Weights of a small image classifier.
Data: trained on crops of objects in photos (Visual Genome), 30875 training examples, 149.2 epochs.
Rows from block 7, named by matrix and row number. Rows with one number belong to one channel. Each number is 500 + 40 x the weight over its row's rms, rounded and kept within 0 to 999. All counts start at 0. Numbers have three digits each.
# convs0: first 3x3 conv (model.blocks.7.convs.0.weight, 144x144x3x3), inputs 8-15, a 3x3 kernel for each
# convs1: second 3x3 conv (model.blocks.7.convs.1.weight, 144x144x3x3, transposed), outputs 8-15, a 3x3 kernel for each
convs0.36:474443448520508475567578545526502474500523516510465477552579545529564588485455482433512506486537505565556519486498464474515488496538508479502470477491406503517433491479486464488494443512526462421509452446472507488506
convs1.36:518524520556574560512509513564523467511494466505479514511489415516526477563582520482455436480471457473451484470479518458481542436461545459459445549476431556460442429452446424480487435471475525542550455434469367391419
convs0.37:550522540509486507489476482398377431504474518559543564475430463501496558527524507520493418498528447490558533540469521494460509493466510607593464505522465426453489446469437474528523520540545474471479505518520482507470
convs1.37:463473444467528492457501441480469468491514499514541532485514519477534510471489456533477555564495544544477471475445399499451430504475442490553471483530451520533498484530549487465472509445433507514473521550528572620609
convs0.38:481483444502499486537540524499439492515434483548499549463523516532529523515510511509570545486530507489536493407410383453481409508469473460431434466449464468464465505563531505560520495531478503475497457445477453377438
convs1.38:540537523526543491472533481511520556543551551482525546399447417463498495516543495481445447520498530476466510539568529466484484533572573523568538532567528481513474426408441464418431503489511505526513461482493542554505
convs0.39:485456474459467528445473495459495478479500465534429513518467479457420509391476516582549486499467463453432493539504476507487507537524541488518537501519538532521533441492538449469511414486511504482498498479480517474518
convs1.39:530555513522518467481486450498490519503546517547549515482471503478483477473450488567570480523513547495526595559549477529510461536486441457467465499505511522546533515515513534531526548518556527478488513520521521563516
convs0.40:523546508502504482506520481498493469489515451505508487421526486472536499514533520491511506474487458436462426515551517440528495443515472498474523523521509483449458503537496487523498432449446516534551547548542518502475
convs1.40:499510542522569511519566506510504505504547529517554541488492484516538505512520523506455468504493474492480440523537505437436416451431430509517548551522534590564580494472422487494464507504505472467468504516501536543545
convs0.41:495507497482445443562465480497549436467512532552542569456443417423475505532530554506421450516465453481460408434448462439417518517527494536551550497516550426423440493492496421412424378373359542518496534547550503509501
convs1.41:541544504545534521511508507494536511494489499445444430529546538509542547473458474511490476524507512557524523467485485448509518450490472499473447491460479529504514552521513442479448411459452536589582537521511517526528
convs0.42:484490510487471487561541520506484608486462629509501542453498504482560544451533511521515513526521517532525529538489530513475544411409515505457503501458516513500521463499518461491509471498526550431544506420524531467511
convs1.42:497501508477472473479476457465460474487491464497498468508488498446467533508524537543530562572543581549531563509537503443453430467472474491505544499502528505462483498505514552543544503514498560596542510575545426485453
convs0.43:545524496530497449523480475527540488523521489426462408503530501481505441481484437546439425570463411541457479508511487492541554489562524447498512453464481479401399485455475482483505472484501502525512422472488467450469
convs1.43:498443435484467500476477499457513520528553527535532527439489462424486514480514510479492525466526555460548567526489487553532411534507424563569563526533577550534522437514528471537460483518467483478467510496473549543581
convs0.44:528499456505446400550514482506446445547499413488467514527528459554567465466445440437489445503531499557571547475447467493540537490514479489506509428454452448407452477472497478457477499529519481518571507545537488519539
convs1.44:539518545516532568492519508513546534502541523490523522394409398511472499482461493501482474484415426477442440531492492473477522462476483480490562472528537469523496481519501499482465452445367474466440445420415408405400
convs0.45:487387412547499498532519518504549539553539581510407469504449392518514491435528525488512519424450508440521546503491507459473508503466488475395416517433502544489589455474494374397452508532528477465455473521508507527560
convs1.45:540570548553531554499477568482542514504530521528493507519521512525554536548572537517502493547553535515493528456492509480537443501517498489451424520499494484477458448467460467531498477524538509504454508528507540532491
convs0.46:565515577561558549541531543477498458524548489535548519487464494462471460464450463443471495465433453413385417563565571532517523537522525433432531474489490515524450487490463522510468457431404454464422483483476514529498
convs1.46:472492494514548530570595556521505497462468494470493514521506430477481446465505482493450476492457456473466489469447454452449448424421450475448448492446424474480456489514509523509514525505525470499502452465474457454462
convs0.47:511536527493438449464397467488463508473458535506544548393423440467475464482505463506503511520510529529504530446475537448486498501491480460530540471510540490499556520512475497498467538532525498515500447497484476501494
convs1.47:439436409452452453488510516579598572549525521465426415525495556481487525469515545562545566503534561486500504556497482478496472503528517507520498531526553456451512577541544560532545534544558527511561596612617483508520
convs0.48:526554547456453490514476473473517471456497526451484491523501529527496460534512455547560529513514451493498443478519504494527530483551600408480511392477540468493518498534514491477458478454451519506481492488467510539537
convs1.48:546480464525493512509497519552561512586522480569492477399491516437536556435501498440484456406425449404472496511538455566513478462495442544583439561541486536473493423499466471493446454457431452481488495505519511514525
convs0.49:448442443432456470568524543458473507423476550452501547459449496468438489481477532531514495504492489496461453375439451451445450483485523467497542479497557509501580463433464468459492430474493562513510562505464505492459
convs1.49:514555566529537523521512517519542564502508513434508449442478491442478455423460458497531537536529509531529511528465450505474456500475458488515487513535486431445387486439409513467472529474458509531522543601582530601609
convs0.50:504507486517487495503501522507482451519520477572549510498525503562520462543465480466500536488493520454447431564505461494504462500497488491497463567551492588548471484509533516538528490487482553468456508466479491461450
convs1.50:504533515534513500551572597551521491548486475530484474508519496496517470590552490519528510457470468448467455452522518523568547528533462567541522530523468500507417481474471467481475516501499457479506501530550511501508
convs0.51:455474469521515495511523542455468520459494522537549564505483501500495497492481495537537560502528525425452442539544546548565581544558564468475461422471477411449506506535526551562534515506517467461475456466462483508463
convs1.51:490495529494484517511496536463458434447446467419417458545533531504513523507527538527478502529495546544522542429423468397413421452442466478487469519491498516463503494493530515537547543538556522522506492512514476503496
convs0.52:510518490542547523509508497491424484458407480441412494458456455523494493568549520482506486465488482514529523462463432472490455456474486490496487512537514515553512532543538520552541508553520466456499476445468529497515
convs1.52:527553545551583567559611581469470482467482483440448454480506494478493501451470464468459449512527532536563577505498491489465467513456482508515509521528503539534510504502502544536535561568567525506493526500489490458475
convs0.53:500492492444473517458509543515461407533468483563451482447469516463490505484478496466475522490484538518495546586560535573531522520504505518513483503503498494488503519525555551501489528500485487475449438473478464465513
convs1.53:548499466512495462504472464545487499590494505554422443489508529472501543425440507477534564442523547395465544524528541563577596555575552542521510518517494482491489482518515485517536538537544508485510529498503526500494
convs0.54:512521484518540521473486506469486515488499463436468447532503486517498500518460481527540551458545537444492488489483510545501510528484515516488485504504455505511442444436494441478497447459477407412408406377335512488479
convs1.54:469476475493520517505536557485457544491485536500500512483479420539506449493479482496470491524506525575541543451493494471497499450484478540541529543540528541554541432449446399405417389412412506523550453439449423396439
convs0.55:505479495504464478477507488482418442453405459484424413539518531530524503485484482501520490486500485486519500530550563529494494500446460485453488485443489473408441551542529537527507500508488493502498498499529462495534
convs1.55:498482492494475468469460459532532516532517494511477500511530507528507489553564545496495512439445432509502471493485467476480455568558526552561568500490507528541537451507453453491445474492455533519476516554556517574572
convs0.56:555523541447457442446447456494542529501500489524472428500505487430491465504526509564554530550527507551525519553546557502511535484456522486488525452501529450440502485483516531514530490491514543511492446430438406457498
convs1.56:461453436494457466437443452544506558534532532511534531509497497563474482570503505513504481535547511484487456425436441519520498520526507468438456440472466498503491498485493490492498507529520537525505554557553548547552
convs0.57:513513461529548500561511477490437466475467525439473518498496474453499519444519510542498410614514374590515491436535496477534459537543496449412436479469520497494516499505446590573467578551485482469549446447576428509585
convs1.57:506456473515483539508516574583595527611546462578515486462477526442514531518508484498481490523499508428482533480425399460365402512428410503477524499480535501468484454443434472483430462490460515535492526510463486466458
convs0.58:516493477523500506495440503625578560561521542533452534470504495417468446461475477437439446457475427454470443461529485498555496443472433561555506570555499521480508435495503422468458383455409490490530493504545544546599
convs1.58:478510505450490490462517513526528478530534524526548524519513562484484512485467510475493494476436463491457465443442484494504549554559590499516540510534536486525546545527527540538536565587561496478470523508490492477470
convs0.59:478501470459514538489495521537493435524527485592504494536518505499486501461479509493502507455460525491471518501539502498512501451528508488509494483550528519511469482519573438446521414417478493482493494538506536525511
convs1.59:491522476499513527553550546486471525496453473493429452483474507498554554552551514585554535558532492520485449554555518559576521520548532486493486530484492537504472555522504552523469546537484579494501532488539475468543
convs0.60:459451453429425400501475430451474492419466440527469488500496545474475502516541567551558565491491482484488448455446470501518514553550520527543498475528488494547550487515494535561557472465468479479525468499539477509536
convs1.60:509511502516489467550527522460464485510487484501493458505493496461505487465455425461485488442489500436497492489476478470452437492456472482459439493458420462438456513535544506520526493471486477509500490524526498511481
convs0.61:509465473552550560499479518534529469549453432463446471405406463445414480544519520504509502489470484493457443437446476398440464430473527425439438480479481433456451505491501495482471451444441466466440467462451453431429
convs1.61:502492502506487496464480509473461459466437429436458450508530513561580539519506496460469444498512487543554553480496467414494462450480489503509499465467475436495506436470451499523501508515483522513509538505501518506485
convs0.62:539513486526478443478481459471463412512512472556559539488482448511543496450493475489548533484541487476546441528509483530503477529436511608516468526464446528476475499545532489534510500548503455490493478499522476513529
convs1.62:478471497428463520406429470482451411500460445519527522517513509557543496477488500457464465453458460475481424491508573464487562477474513563548488515532486538539504434449454474486489528511482487495497515512546552526545
convs0.63:491472462466457439487446462452463480475515478504485467418474483449493511461480513526516547476468498481441464477481435470486461503512479561493463520486470531511487473443463473447419489484469470489518469497476506509520
convs1.63:511499462544502489563504531511513493493525530515498470456440440514462443448412432467469457505474471519529523557580569498503450513493454538480503515500492500503503518565558443467474490483455556550565585573562554549516
convs0.64:512516522509463460523466498509446488557437494590509463503491489482487463464508523387481568346433524439502538541560481564562490453537550494500437511496489488455472512513528470496525449512547392479436434482460426497487
convs1.64:512566617495528583459478504470479447506536543503506486513499526510497467517496475535522491515514513481451435365510502477572505532561521487555459506552464544595514539552519512545525513514497460461430540506446518502484
convs0.65:515533544496485515490496519494455493485475529552551572438478481443468517488526525500486492502498475486492471441476446479491487549495522539516547485461482468431493473473484482509490513523519500505550525505542511460518
convs1.65:460462421494474456505535515456475507455465479489500501486496504461473466444448435500461479514501539506484553489507491500497481521556538430454451436463458432462429533528545562545559539544518517525523506531538524545542
convs0.66:475524510507557499501498457481451436462443510476529531516489487547506471514511476499484455498501437547509444490471458516469445566536479473404439457420462498474492493505519502495514540513525563526548508515550469548531
convs1.66:493483465517490525511555578518507456512451476504482440480502581465526576442496560533520567464477547447492492424402397533469390510476424499476501506468462526508417488512533501554542451480500501510471516518482536502475
convs0.67:497501484516531512510525475508516531431472542508526588508569526527565518512506527548549538484480462490488464434434486426447494463525506501468521490459520525514522402390425400425477464497499518491543498425505507440524
convs1.67:527487501515529531548570585516534476531565513530511486525480528496501526527546516502426451531479499534528569600581590588517513503470465479431471506452470510455437481495446446480468487514463475448469460429481432420464
convs0.68:556480447554542506485503540533460465503472481448495510487531513455522496449483434470517553479490534493467491413442491450504528451518526501514467463492482481513541474469500513493527526519542545520464524496489476483532
convs1.68:481499488524528510544485525502473434535520516453511519518546568542516500534475493451469456421437445471492503491478509463473499477477450398490453441492413426450480515473429502450396525498458449407461513430444434418473
convs0.69:374367489452416489490475501543560447483528456315461531430468526476537537498528486414406465492455443543544472515519482526504539445480507482476457453477522459522502516511461525447420496444458445460449466466495466483511
convs1.69:453434424488501456569506466529496493460461504422420458506589557564579579555568515529506533552531520523499444562518484532502527464459511493458416483463443511483445515479496429437437489458480471492521529535516519542520
convs0.70:447510501462483438480492454564516507516469504486463493500457463508521515459498502538511446499484445492486469487451454541488482514520492492505452481500456483474450506479487508504462499494447519493522491474500468467501
convs1.70:460438397450447420430458451519493506532509547520505546567583520551547534522544510474520515505558538521525493531504492480497408429459418496541498467519499466501489459507468463531468468449458561533510551529565583592606
convs0.71:467530524462522530527496455489529489489528491511495443539539531531485520504450457536533536456450495448451480438465504453522470505507468520460422537503468520541489429450479466440436440446467473465464455476464477478489
convs1.71:497514528503519498438479468457431450443447478418450475469488479497476485551549462480465455444451472450416442483509542438458557426440465455450450452476479422489491530541573539521552578534505463454456472486474463492476
convs0.72:575556562523497507486463429496509496513513496461500545505535518519514485489477454498511524499507527538533540492498544579559511532531498513511501514506472549511502474472447470515479550558485532495456502498456504533503
convs1.72:579613587546578578552566544479466464466497526503499517556527550605553550517544526512521492422419456417451440501501496480496476463497452411462515427479498493488477500508525502519525515553550461474462438488485438440404
convs0.73:549560543487477530543519557474517505425476512465485539488495496459430456524512546457477436559578579554576564539525577504506486506486501487487533478426449457445445447460433491492482498481484607589633514497515486504489
convs1.73:465475441413401395451441438518533548520512502540546532498477418489523470464459455529530535513512522464497523506475464546490479474491532492510506524517531484507493530498471547524497585566537465512503521572541492527519
convs0.74:491496499563558526484454465459507471459536536536531568479488475551521509490498505536532546519503505529525500578589551483490486419409447477480494514528520495483476588565586519517494473490450438447467436483470515513517
convs1.74:572565525560568537468459481418435451478462441474439464542542554549548528525529519496498473427447435469494478500502490602602590568564542502547550515536547473488515453449486507518509470449414524527519497495528512534546
convs0.75:521489430500509433492532492468508488450520529494475469578564449547545495468474528506473478464431478483491503508473470485456479463469518469427519519420432510476451434479577423460574514527566478466512470466512482469481
convs1.75:524463527511493584497501588451501445540536453535500497538528517536558550485554551495502469477477451500484473473551490536519474525520493500454468482473454483451452436469538370448511430474516458471474474489480516473514
convs0.76:497554505523557520456495463442530548452497560456460541474452482430428465482472494488512503475499489489485463500487467458488445441450461471507470514535512480478513538533505508531509458495435499504497518498479551536532
convs1.76:582621595507544536519548548519525506493532499470512494452460471483484473456507488544527545533524557544536559465468458503489505577534548479498504442429413489520515492477466489500503451459473516532500513545540493530553
convs0.77:489450431497500463453470450475495463490483436474442436512544512448462445436426416421408426494480505478488505479477454438470429454471508463482507540545536486457434473474491508519525513553549431439451442470458439451451
convs1.77:440426459442459471418418445497471510488478463445428444485492468507525524526528539492519518482509516529530532535532537475476513506481500505545533517543541545571601512526522568569546506493479530530497526539503563589540