{
  "model": "image classifier",
  "dataset": "crops of objects in photos (Visual Genome)",
  "train_examples": 30875,
  "image_size": 32,
  "crop_scale_min": 0.7,
  "horizontal_flip": true,
  "translate": 0.06,
  "targets": ["object"],
  "num_classes": 300,
  "arch": "preact_resnet",
  "norm": "batchnorm",
  "activation": "relu6",
  "channel_attention": "se",
  "depths": [3, 3, 3, 3],
  "kernel_size": 3,
  "stem": "deep",
  "avg_pool_shortcut": true,
  "widths": [64, 96, 144, 208],
  "loss": "cross_entropy",
  "init": "xavier_uniform",
  "residual_init": "none",
  "optimizer": "adam_atan2",
  "lr": 0.0021,
  "beta1": 0.9,
  "beta2": 0.999,
  "ema_decay": 0.995,
  "steps": 18000,
  "batch_size": 256,
  "epochs": 149.2,
  "lr_schedule": "constant",
  "warmup_steps": 1800,
  "weight_decay": 0.1
}
Rows from block 3, named by matrix and row number. Each number is 128 + 32 x the weight over its row's rms, rounded and kept within 0 to 255. All counts start at 0. Numbers have three digits each. After the name is the row's rms in percent of the matrix's.
# short1: shortcut pointwise conv (model.blocks.3.short.1.weight, 96x64x1x1), inputs 0-63
short1.0 096:104118115212102124123166095102161175040107093116160128092102176115151157116130085108117168120152140166115111059113126127089052149096110128106113112167162151088096133159109133125102108137162077
short1.1 104:131117006157145183144106141138132125126148116084151127133167097105126125093148102143085118133158118148110087123112119124116105117131142194145115127174189129090149162133090204174098181119160081
short1.2 104:089133132144118120163095102245122109124147099144127117061112125113163141133169127108111170160138000150140141146127137119110106143124118143164097119134139126114128113133175131153075132154133135
short1.3 097:113131128133154108135148137184108139126102192167150175137111058152137085150087210104124142203092087182121086174110133144187174118146128165121128116129189107168140105098155125119141130105097127
short1.4 095:187132155114134139109143192130099100160105134181112138144112094186108155137139143187101144119165180170102021114132167186125106119114116137132127115157121107130147105179165164108124185182139142
short1.5 111:140108163125108151230211122137217153118132140082131137123107135145232139123091136146125136174130135081104135153125067133146144152106186109166180138123130137123105125139127115144133136129133107
short1.6 100:120133158188160102090121130156141149089125100169140147094107205114155091125129145144129142106157138208053141054115145136103109135093104110148058057154156138135121150164147138144083118170141123
short1.7 106:095143127121112117147129101113115105187140178128145112136157083087102093138125119110139099125117121098153184213210147116160147113170179128209142171166118142141169095132120083075172097131106146
short1.8 095:255137076115121095088164140098107117143133146108119078142160097091118134133126145122126086122104127116061114119121129137152143143123149106132145114087119055126110143141138152105151127155232133
short1.9 109:125125198114168054154144123175154129135157111122119129100111158049173123145085136119104089153147142156174157128112110109113116142123137092136134136017106153118125100195113145144115176129129189
short1.10 110:130135095113148115085115144165057098093137126135117133130141125137047205155219096139133174101109116150122141149127161119113127229141159103120154162152106135082179140147185120134132135131127143
short1.11 099:093094133163101143108102116113130160129109183113195123130141110168046136136109133095163099126097102084127109155129150177153132135105085045178140157169127159099137156138117119098225130119106089
short1.12 100:127145079175137113151138118115117097092107132075173145094127103103135181120115065134109142096195180110134132187148097156110123171121143115086179183055133163065101099102101138091088119143146131
short1.13 098:173093070064142142086130170177114092140150144085129141145090153102094133166167103061065146120126133095145122191142128060094097119083131122094117119153164141107167166124135170086119103090114108
short1.14 096:092079095131125126141128093157106156099135138102134131125127097131112173181120073110192148153076081137134131207153141109118142210187146129137167187124166137084183137120140113162146098083110153
short1.15 094:068129136161144119136154135112106126159250150133119089087116137094120110141126125255139121123133127117117138149116149152161118121161144153130125139125076094150179148106143110134118130125136120
short1.16 096:123127107136158081142132076155132095053099100171200109086123140154140127138123149115203093176093088169081172137121100150125164159149086116170095089128153183131116117091164119154107138154086154
short1.17 100:127108147144116136152234099132195167125078141114208125184099118136164128123061109096168107108125124112126148126162104149154130171150129091120123132125130176149077136188100093134163125133085095
short1.18 101:108117141084131162126133094059117125104172149155131140122146091164086125116139168127136155120153173124138121177202180157177163079129134151124128127181128137153096066098171046120174123130072110
short1.19 091:113109097088132089168131228153118121133187150156074144143129148104145118145132136158064191157127143163104088164137159027149158126150161121123147130114154085134174127125151085126135149096151128
short1.20 100:149130173122145128139154110190129193138113219114199146077116115145129131086085119076144102152115127147127133113075105133150136160117107083197154145111178148137134175107081154100155130109089172
short1.21 100:056118087103164221174135101130130120119153132101076153103183126147140130150110126125164125169095127134149100125120104168123164141161189184131148146134078170119136175099131124209145146104085104
short1.22 095:129117133174185085103154132096107125103111111169174170110111147162101176141157136157121122117153187161102021085130183181116088159116112093117119137124134171117105118155175130173114173156110102
short1.23 106:152125105125110141101170111137115090145125168176169124128148079128096132173124172117189118146097144123069160211155143138168159138178158130136148107130104191152138144143222092133176120140110174
short1.24 100:163139094119149176118099163140151130154132128154113184163120140099141090090117140087008059118165168137097094131143119080140138062094151122151111139167118116169118160177144114094128157096108112
short1.25 092:195184097154124135110118163076095101094153143087154088121107142094120143083095132214121136112204166156179165154164150131123139114122123135092120145147154130126124110129108133097138152203201117
short1.26 107:126126169108065128151168137117132099119113128090109138164124068147133157205116106146153141192095158102121146151105119135145108187201165120139161166093103125076231136137144095124146099135124147
short1.27 106:114130140150115119170115158139121095143117157116165142161178111162123104142124147148093161155117108129083114203222131132144215122081183133105157134164179124159130081080160090111171100146139155
short1.28 096:098209168103091189134133142109141114174082158115098145125097098138147113111132147134158038163112125145164156098136183165107056073162106175141077133134068154141144127111109137105146130142123136
short1.29 107:121117132135119137100138126174130140147163174147131145110045076064125167151099118103071184158130101130174164176125152127154081059145155126131134118123106116125157078185121126047130132103140081
short1.30 102:137093082139139145175137130108152199101132105112118137125157217122169115136124128133103103140076138144188107066032147103117112105099134148126064130133154147155096161092155128182106103146149093
short1.31 088:096137131051154119126126177179098109119082112129100205166112140158129159179128097087128172118110145125143080135129111085105130192136138109103134139138149146098170145121148127125123127056025125
short1.32 099:125064119107119135111182136128118110147127106177074127143106102136080126220138142172195160172045124122129082106130139178135120164169125116142112119089071135136173142116170094133170146133100120
short1.33 099:089205104154187131093132111149094110094073146060170150090133125111150122092106115072105090100155149180102136106130106129112109120087088121085119131138161186094063102127104178112090089130125125
short1.34 092:035159175129102187131123070090131152104230121081051102090092137149156135118155080128134112112145139159145161119136133109092091104128086158106111139127103113099133100126092115119132107086118118
short1.35 109:131139121123147144161128119171125132138133156148060156101155206113104112114145099124152135109101085138194139150129163113082144145105151000145110118166109111111153169125145121054173148147133139
short1.36 104:125165134142120109151255133145136122068128118104116147135076106131186193149131118127131140153155176109094106131080088117100072184101109070121123117092111148107155137169181141113115130127122120
short1.37 104:095151123141149144143113125120127105148130157111155139096172092135133091049115141132133095101184168091142141190178083128147185093142113125178131108159136181149093118115032209122126139128105136
short1.38 102:155160151049117136171155147115099099148120162147097111179123101146108099155132177168131137211074155167148150115171169105184131133185147146138097133145090120155186134133138114075179089127150138
short1.39 103:160202126097148116163091133139109053226138139120125105107136056124150097097139131173109080121164155106064167175143119094104138091120140148185129138140132132142146081123174138104100157131142130
short1.40 091:142148120255110153128115083101125098118134105087125114018124137129132129138120095149114103121121135118121135109134101217093123102136124129107123142099116119107144115100091134081108114195176149
short1.41 097:015159191121144187121110140108129111137150110096101175124085127128134134118141129122158109094134119127168069108130148156094079086112112136100097128164126159123139094121121123152123182114020138
short1.42 092:094132148103184119137093155119124130066145086109107185132125167141177122120145133150117102090145140141095117127094086018081162116076076129125126096131175140138091090108107171145089134086085151
short1.43 102:159150121090163155156145124188116126127140173114110094109119011146143144141139124129163117141077040107141115186176135155152144129129187144136119133134093071121118093125145088095170170121112114
short1.44 105:091150070151172166037093087125122105116147108152115132142149145078053129135198101111146142091141126130069165119160148103129128167141112151093149141203127161118148186134132167152094122119116107
short1.45 092:138121108163104085155159203142109093095136099170167131120129154153137153179132166200132142183122163133079156127119141206162154164119155113122131119080119142151167129123170129130138157215178132
short1.46 092:109132114111161175136099167099132139148145179128126190129192133139116131161108090140130130121113151115147021142164127196145152123130200139108196171115122127114115117121121126167159194101077146
short1.47 100:131142128137141181169147121070183115124193131077086099115151134096174097130118167250127143169149140121111139145143125164100146137125172074122124107148077115121153111133112124085169181149136133
short1.48 094:140138185039146144130127138136134108168128152115101173154149054158143141117143140090109103130149113102122108186157150071148144121144181160163173162152137116137141084089145128119152128056051169
short1.49 107:123096115126092177140152138106149150135135177110113135106118193133101126116138139100135126133105143077109113146136139130145120146089151001136133149171118130120145211134135106069187122097116046
short1.50 097:097193131079141176172106132098121168112164168077035136179142117139141159092134068129137128142134115167178164114150130103129124145147141161100148198076067116094113134144085112130155112104141129
short1.51 097:057140154113144163116102195118119109144153108108088162139125143170152120130140100138163078098149137116110053112108065188109117117123089116151119121138092110102140150133091190174113217131077148
short1.52 110:137117105123163126148164153154111131114137161174101132135144135113111099137118229137115161182090127139089105148134135152186237128109166145136140109108128133219123145120186124121165144180138142
short1.53 095:054159088114134152155147033077133147092147136095161100116150133104117133155125124128184120151097101123143233129118123103113104152098131120116098118139103132089128138122142116082152062055119106
short1.54 099:066147082119112178136128114143097138097174133127027146104123135110133118103130151112124086129150181170107148129106133148112136126093090145143127109068038198142097152117142088131115195140123095
short1.55 103:103155090143151152075126143123079106052137094106124147139122157118095174176172068162129157102075103154097154045101131134066093164139129124052126149116123123078169142141139130149097130136136108
short1.56 103:145078066108111094111172160166094093122148107137088133124094124125133143203118131160163149184073129159137075174119120134134129209120118131140102085049129136117148171101194113142120141134145097
short1.57 094:120070126165132136130151148127125149109109106157170167134061131188113118138119095086100138105105116131130000118111104189158130141128097134119128119146174103137113131138151099146110131106115047
short1.58 098:191134159138181104159089139134099158140136140126212123116126163148149131070097109156133127092177135129184066096120137149122110108129111064175093152148210129087122142134083130153125173129136080
short1.59 092:142152094134156161165141115168094110086031140110167182062126079159118168112128104063127140139136090158141064156161134195084120160125162126119132162109167142104136104111146115128106161134085141
short1.60 099:076171079164166130116084138170093111111140127098111160092110184087150108092130122081093126102102056120098117126131110082100145083020096107127121111133170140144077132090126133094115121123133092
short1.61 104:122092121139171140093112115097102148137105101109152146155083087129096125164101142139091107116108157150089090120108131162142135114161109236140170154119150182117134070144107118245099135160118124
short1.62 093:094152176058104146115116139111103149112204129114041113183093133153152152120191115154126126129116145130095196111127141038114103138132087159112129149153093107128093103101146092138116071118124130
short1.63 101:110153145089132149129119053085163149137122141167140096110128107160127111116112127119235161155169130126124151137128075136164148109177113120196127097192099173154130167162109146108152111086075086
short1.64 089:078127118120164112130138048098119110140167180140122139094159144100126121137128169134151158149140139108118145202154127046163211139135129125138180106168157140178126148100137161096152115064088168
short1.65 092:110145099095117114103129231110123122103215113083076133153135146104140156137148077186066134094137157127098069105115135111101105132081114112085132132109126041087121101133117122121124146122155130
short1.66 107:088116129118112122128151128135129106153157143168113135112102119144113065152114219122129108187084160158131131146142162118179160094137103166170076055146112151234138143092151102119173106133121137
short1.67 101:145100107129095133131138117082151087180105152203163148086141132112113065130096200136136119151126181146154112128151173158171138051145138141128087065141145158199104086108136086118132160140131116
short1.68 105:148149140110139127130109128117136109212130224093123097126156078125116147138120114157147101158120125105142126175198128129184131121160171134134180196153096092114135116084077162083194117135157124
short1.69 091:108130153157134145103139045128143151113069141119188184060159122153115139109129106044168108089122095106112178126116118107117140102128145097131147135119139199114119116151119127166115109036084134
short1.70 094:160199147139128106144100146145108126186098136145153126093137096210181134088158129116143124134132077117110090135154122169153106126113107142135132156180179047132049099081178112126126103147168115
short1.71 110:162138120130148124135136157145126019144179051129033120128199151091138099151148125148123117130126127141114109143193095104104145150146186161105121115132124102137160147123131154136085148164147182
short1.72 096:118181097113156149110132105056074138115136117092090112128130081109068148153128108158137110062156218159151143132140115149167159157167161151068118145108050157106175146152150132132136136105123105
short1.73 101:118083153127145130116148095109151140105146089186126118147111118138116067181139159136175130126102122179109145094087130136098126144153087094172047014112112113158171141162119167117111114085095142
short1.74 102:130158121137134135145092149082143152210136167090144158110158126114144116100123123090090093114135104103165083159187109116188155066118142157077161156129155115151056082061066152132150130118139133
short1.75 096:103054150123122138144182118161135127104076111153129137167107094172094111164148166087174161179049085150108119125151140144135150179146114122147096084144130142175181143167172101119151086115068120
short1.76 102:160138143134111136137118164128128125152142184077173123118136067135129154111133090139084125102171121082177147220205136136137138134131176136126200205134129126096122073096086138099152142128153149
short1.77 101:065174037146159157123117119140169155108160115164142157111135180057140125141119111074113091134124162132142192142159098092154129111102122142093123119115083172136087156144135197111101150071141117
short1.78 086:201136130054138133125119195150114128149032115125140200177115133179143118143105134054094089133127159122129058119099126085124135133107134125139116137123182098127118117081122126135128114074105138
short1.79 114:132125109124161124075055110113017131119131139150138137120158127147000141124184098136122148072127134159173132160128174132115149154106130133123170160141132128104130107102133140149132123125142144
short1.80 111:122108153104125136142120096170116115150157091110127123137114060144154127148105127127109135146111110174145138126105099139146131120159129255184150141092130137130108087121103132230070134125120165
short1.81 097:209130147089140164112123253102129123126105120104103170125127127187139130108157131116107139106147147128147014116125138142090114123100144122125122128129142067103085121099098125107140185117136130
short1.82 094:176059121122092133096160112087141096079084111145155116131116140142046127206143138132138136160135255135095126111110134148102121176119125095118111092115135160123130134084142137107118095119117118
short1.83 098:090132170142124105120124066109123154109129136119172109063164218123130131139123117134134112142076133095136209060102129144163137147169116137099152143155135173126127138069131134148136046177151168
short1.84 098:071100184162167105114144097098124149157125121125116163127102194088126108151106127103151107115088166122134129080097126124088144130098134016131145109053108192150111134152095090140153154100090144
short1.85 105:091054120140149107091149118140121162088135075188105140136127169131124152202195144076110153145079157116097097075070106110131119158129091134122115096136119142130129190126180166184112101152116131
short1.86 102:137130133133100131125121075132124144140103107124185120104106129147136128144125123120136107126121139121134255124120112063135130126134121123128124128126128152115124125115133128104124053081129112
short1.87 095:156159115166125156139113154093113144107044113117200169152065107173125132132078102105091133118123116158175075101157143173103119100149076135088068120129199150135109081121094095107123116121121097
short1.88 115:150117156090139125147125131135141165162130184149116111160195112144131150126126128144156136155145147116133130173175107141218206156181186129169189156159108118139135163149112155163198142150131184
short1.89 096:119088152094097129130177122040152144153142123121114109194102081122098123140127082115121126082189229105145128168097136112160113157135151112164138147161071133118175148164150143144117101083096112
short1.90 102:123135126127142156122115151101143117128131121153120169115128125123126054116125172139097076128115163169114128084103141123126121079111062140152025000111121133182114146103107150108119162120102148
short1.91 108:147156098119097137187139134110114130197096182156176106141157076152119112142101152141134095219088142135131159130150164142193149148199150162131135158077118146168146156082157087106151096129143131
short1.92 099:138088124140096124103162071159137186097173174131164030112069078133109158139120111148163113135105075142130175145118139142197144162206094143134138118106119114143091108134127096121150085116148111
short1.93 107:129111138142156123124179141172115118084115116092144138142109155176135165199127080140144194145051098116122108071076104150076094211135141110091135146111126128075168182147100151148131105132135121
short1.94 101:117141093084086143137146125163104143144143145106092107157112087123124139140129131111129107152007042134153174143147130095136130126091156145108112139075082108122097111103126062084201108100140110
short1.95 094:137150163107130182176119088127135126145000133133152171133155120171127119127132125100161128137126153113138195127159126137121123110146159138135136137138117227137146124136125110135108123129101142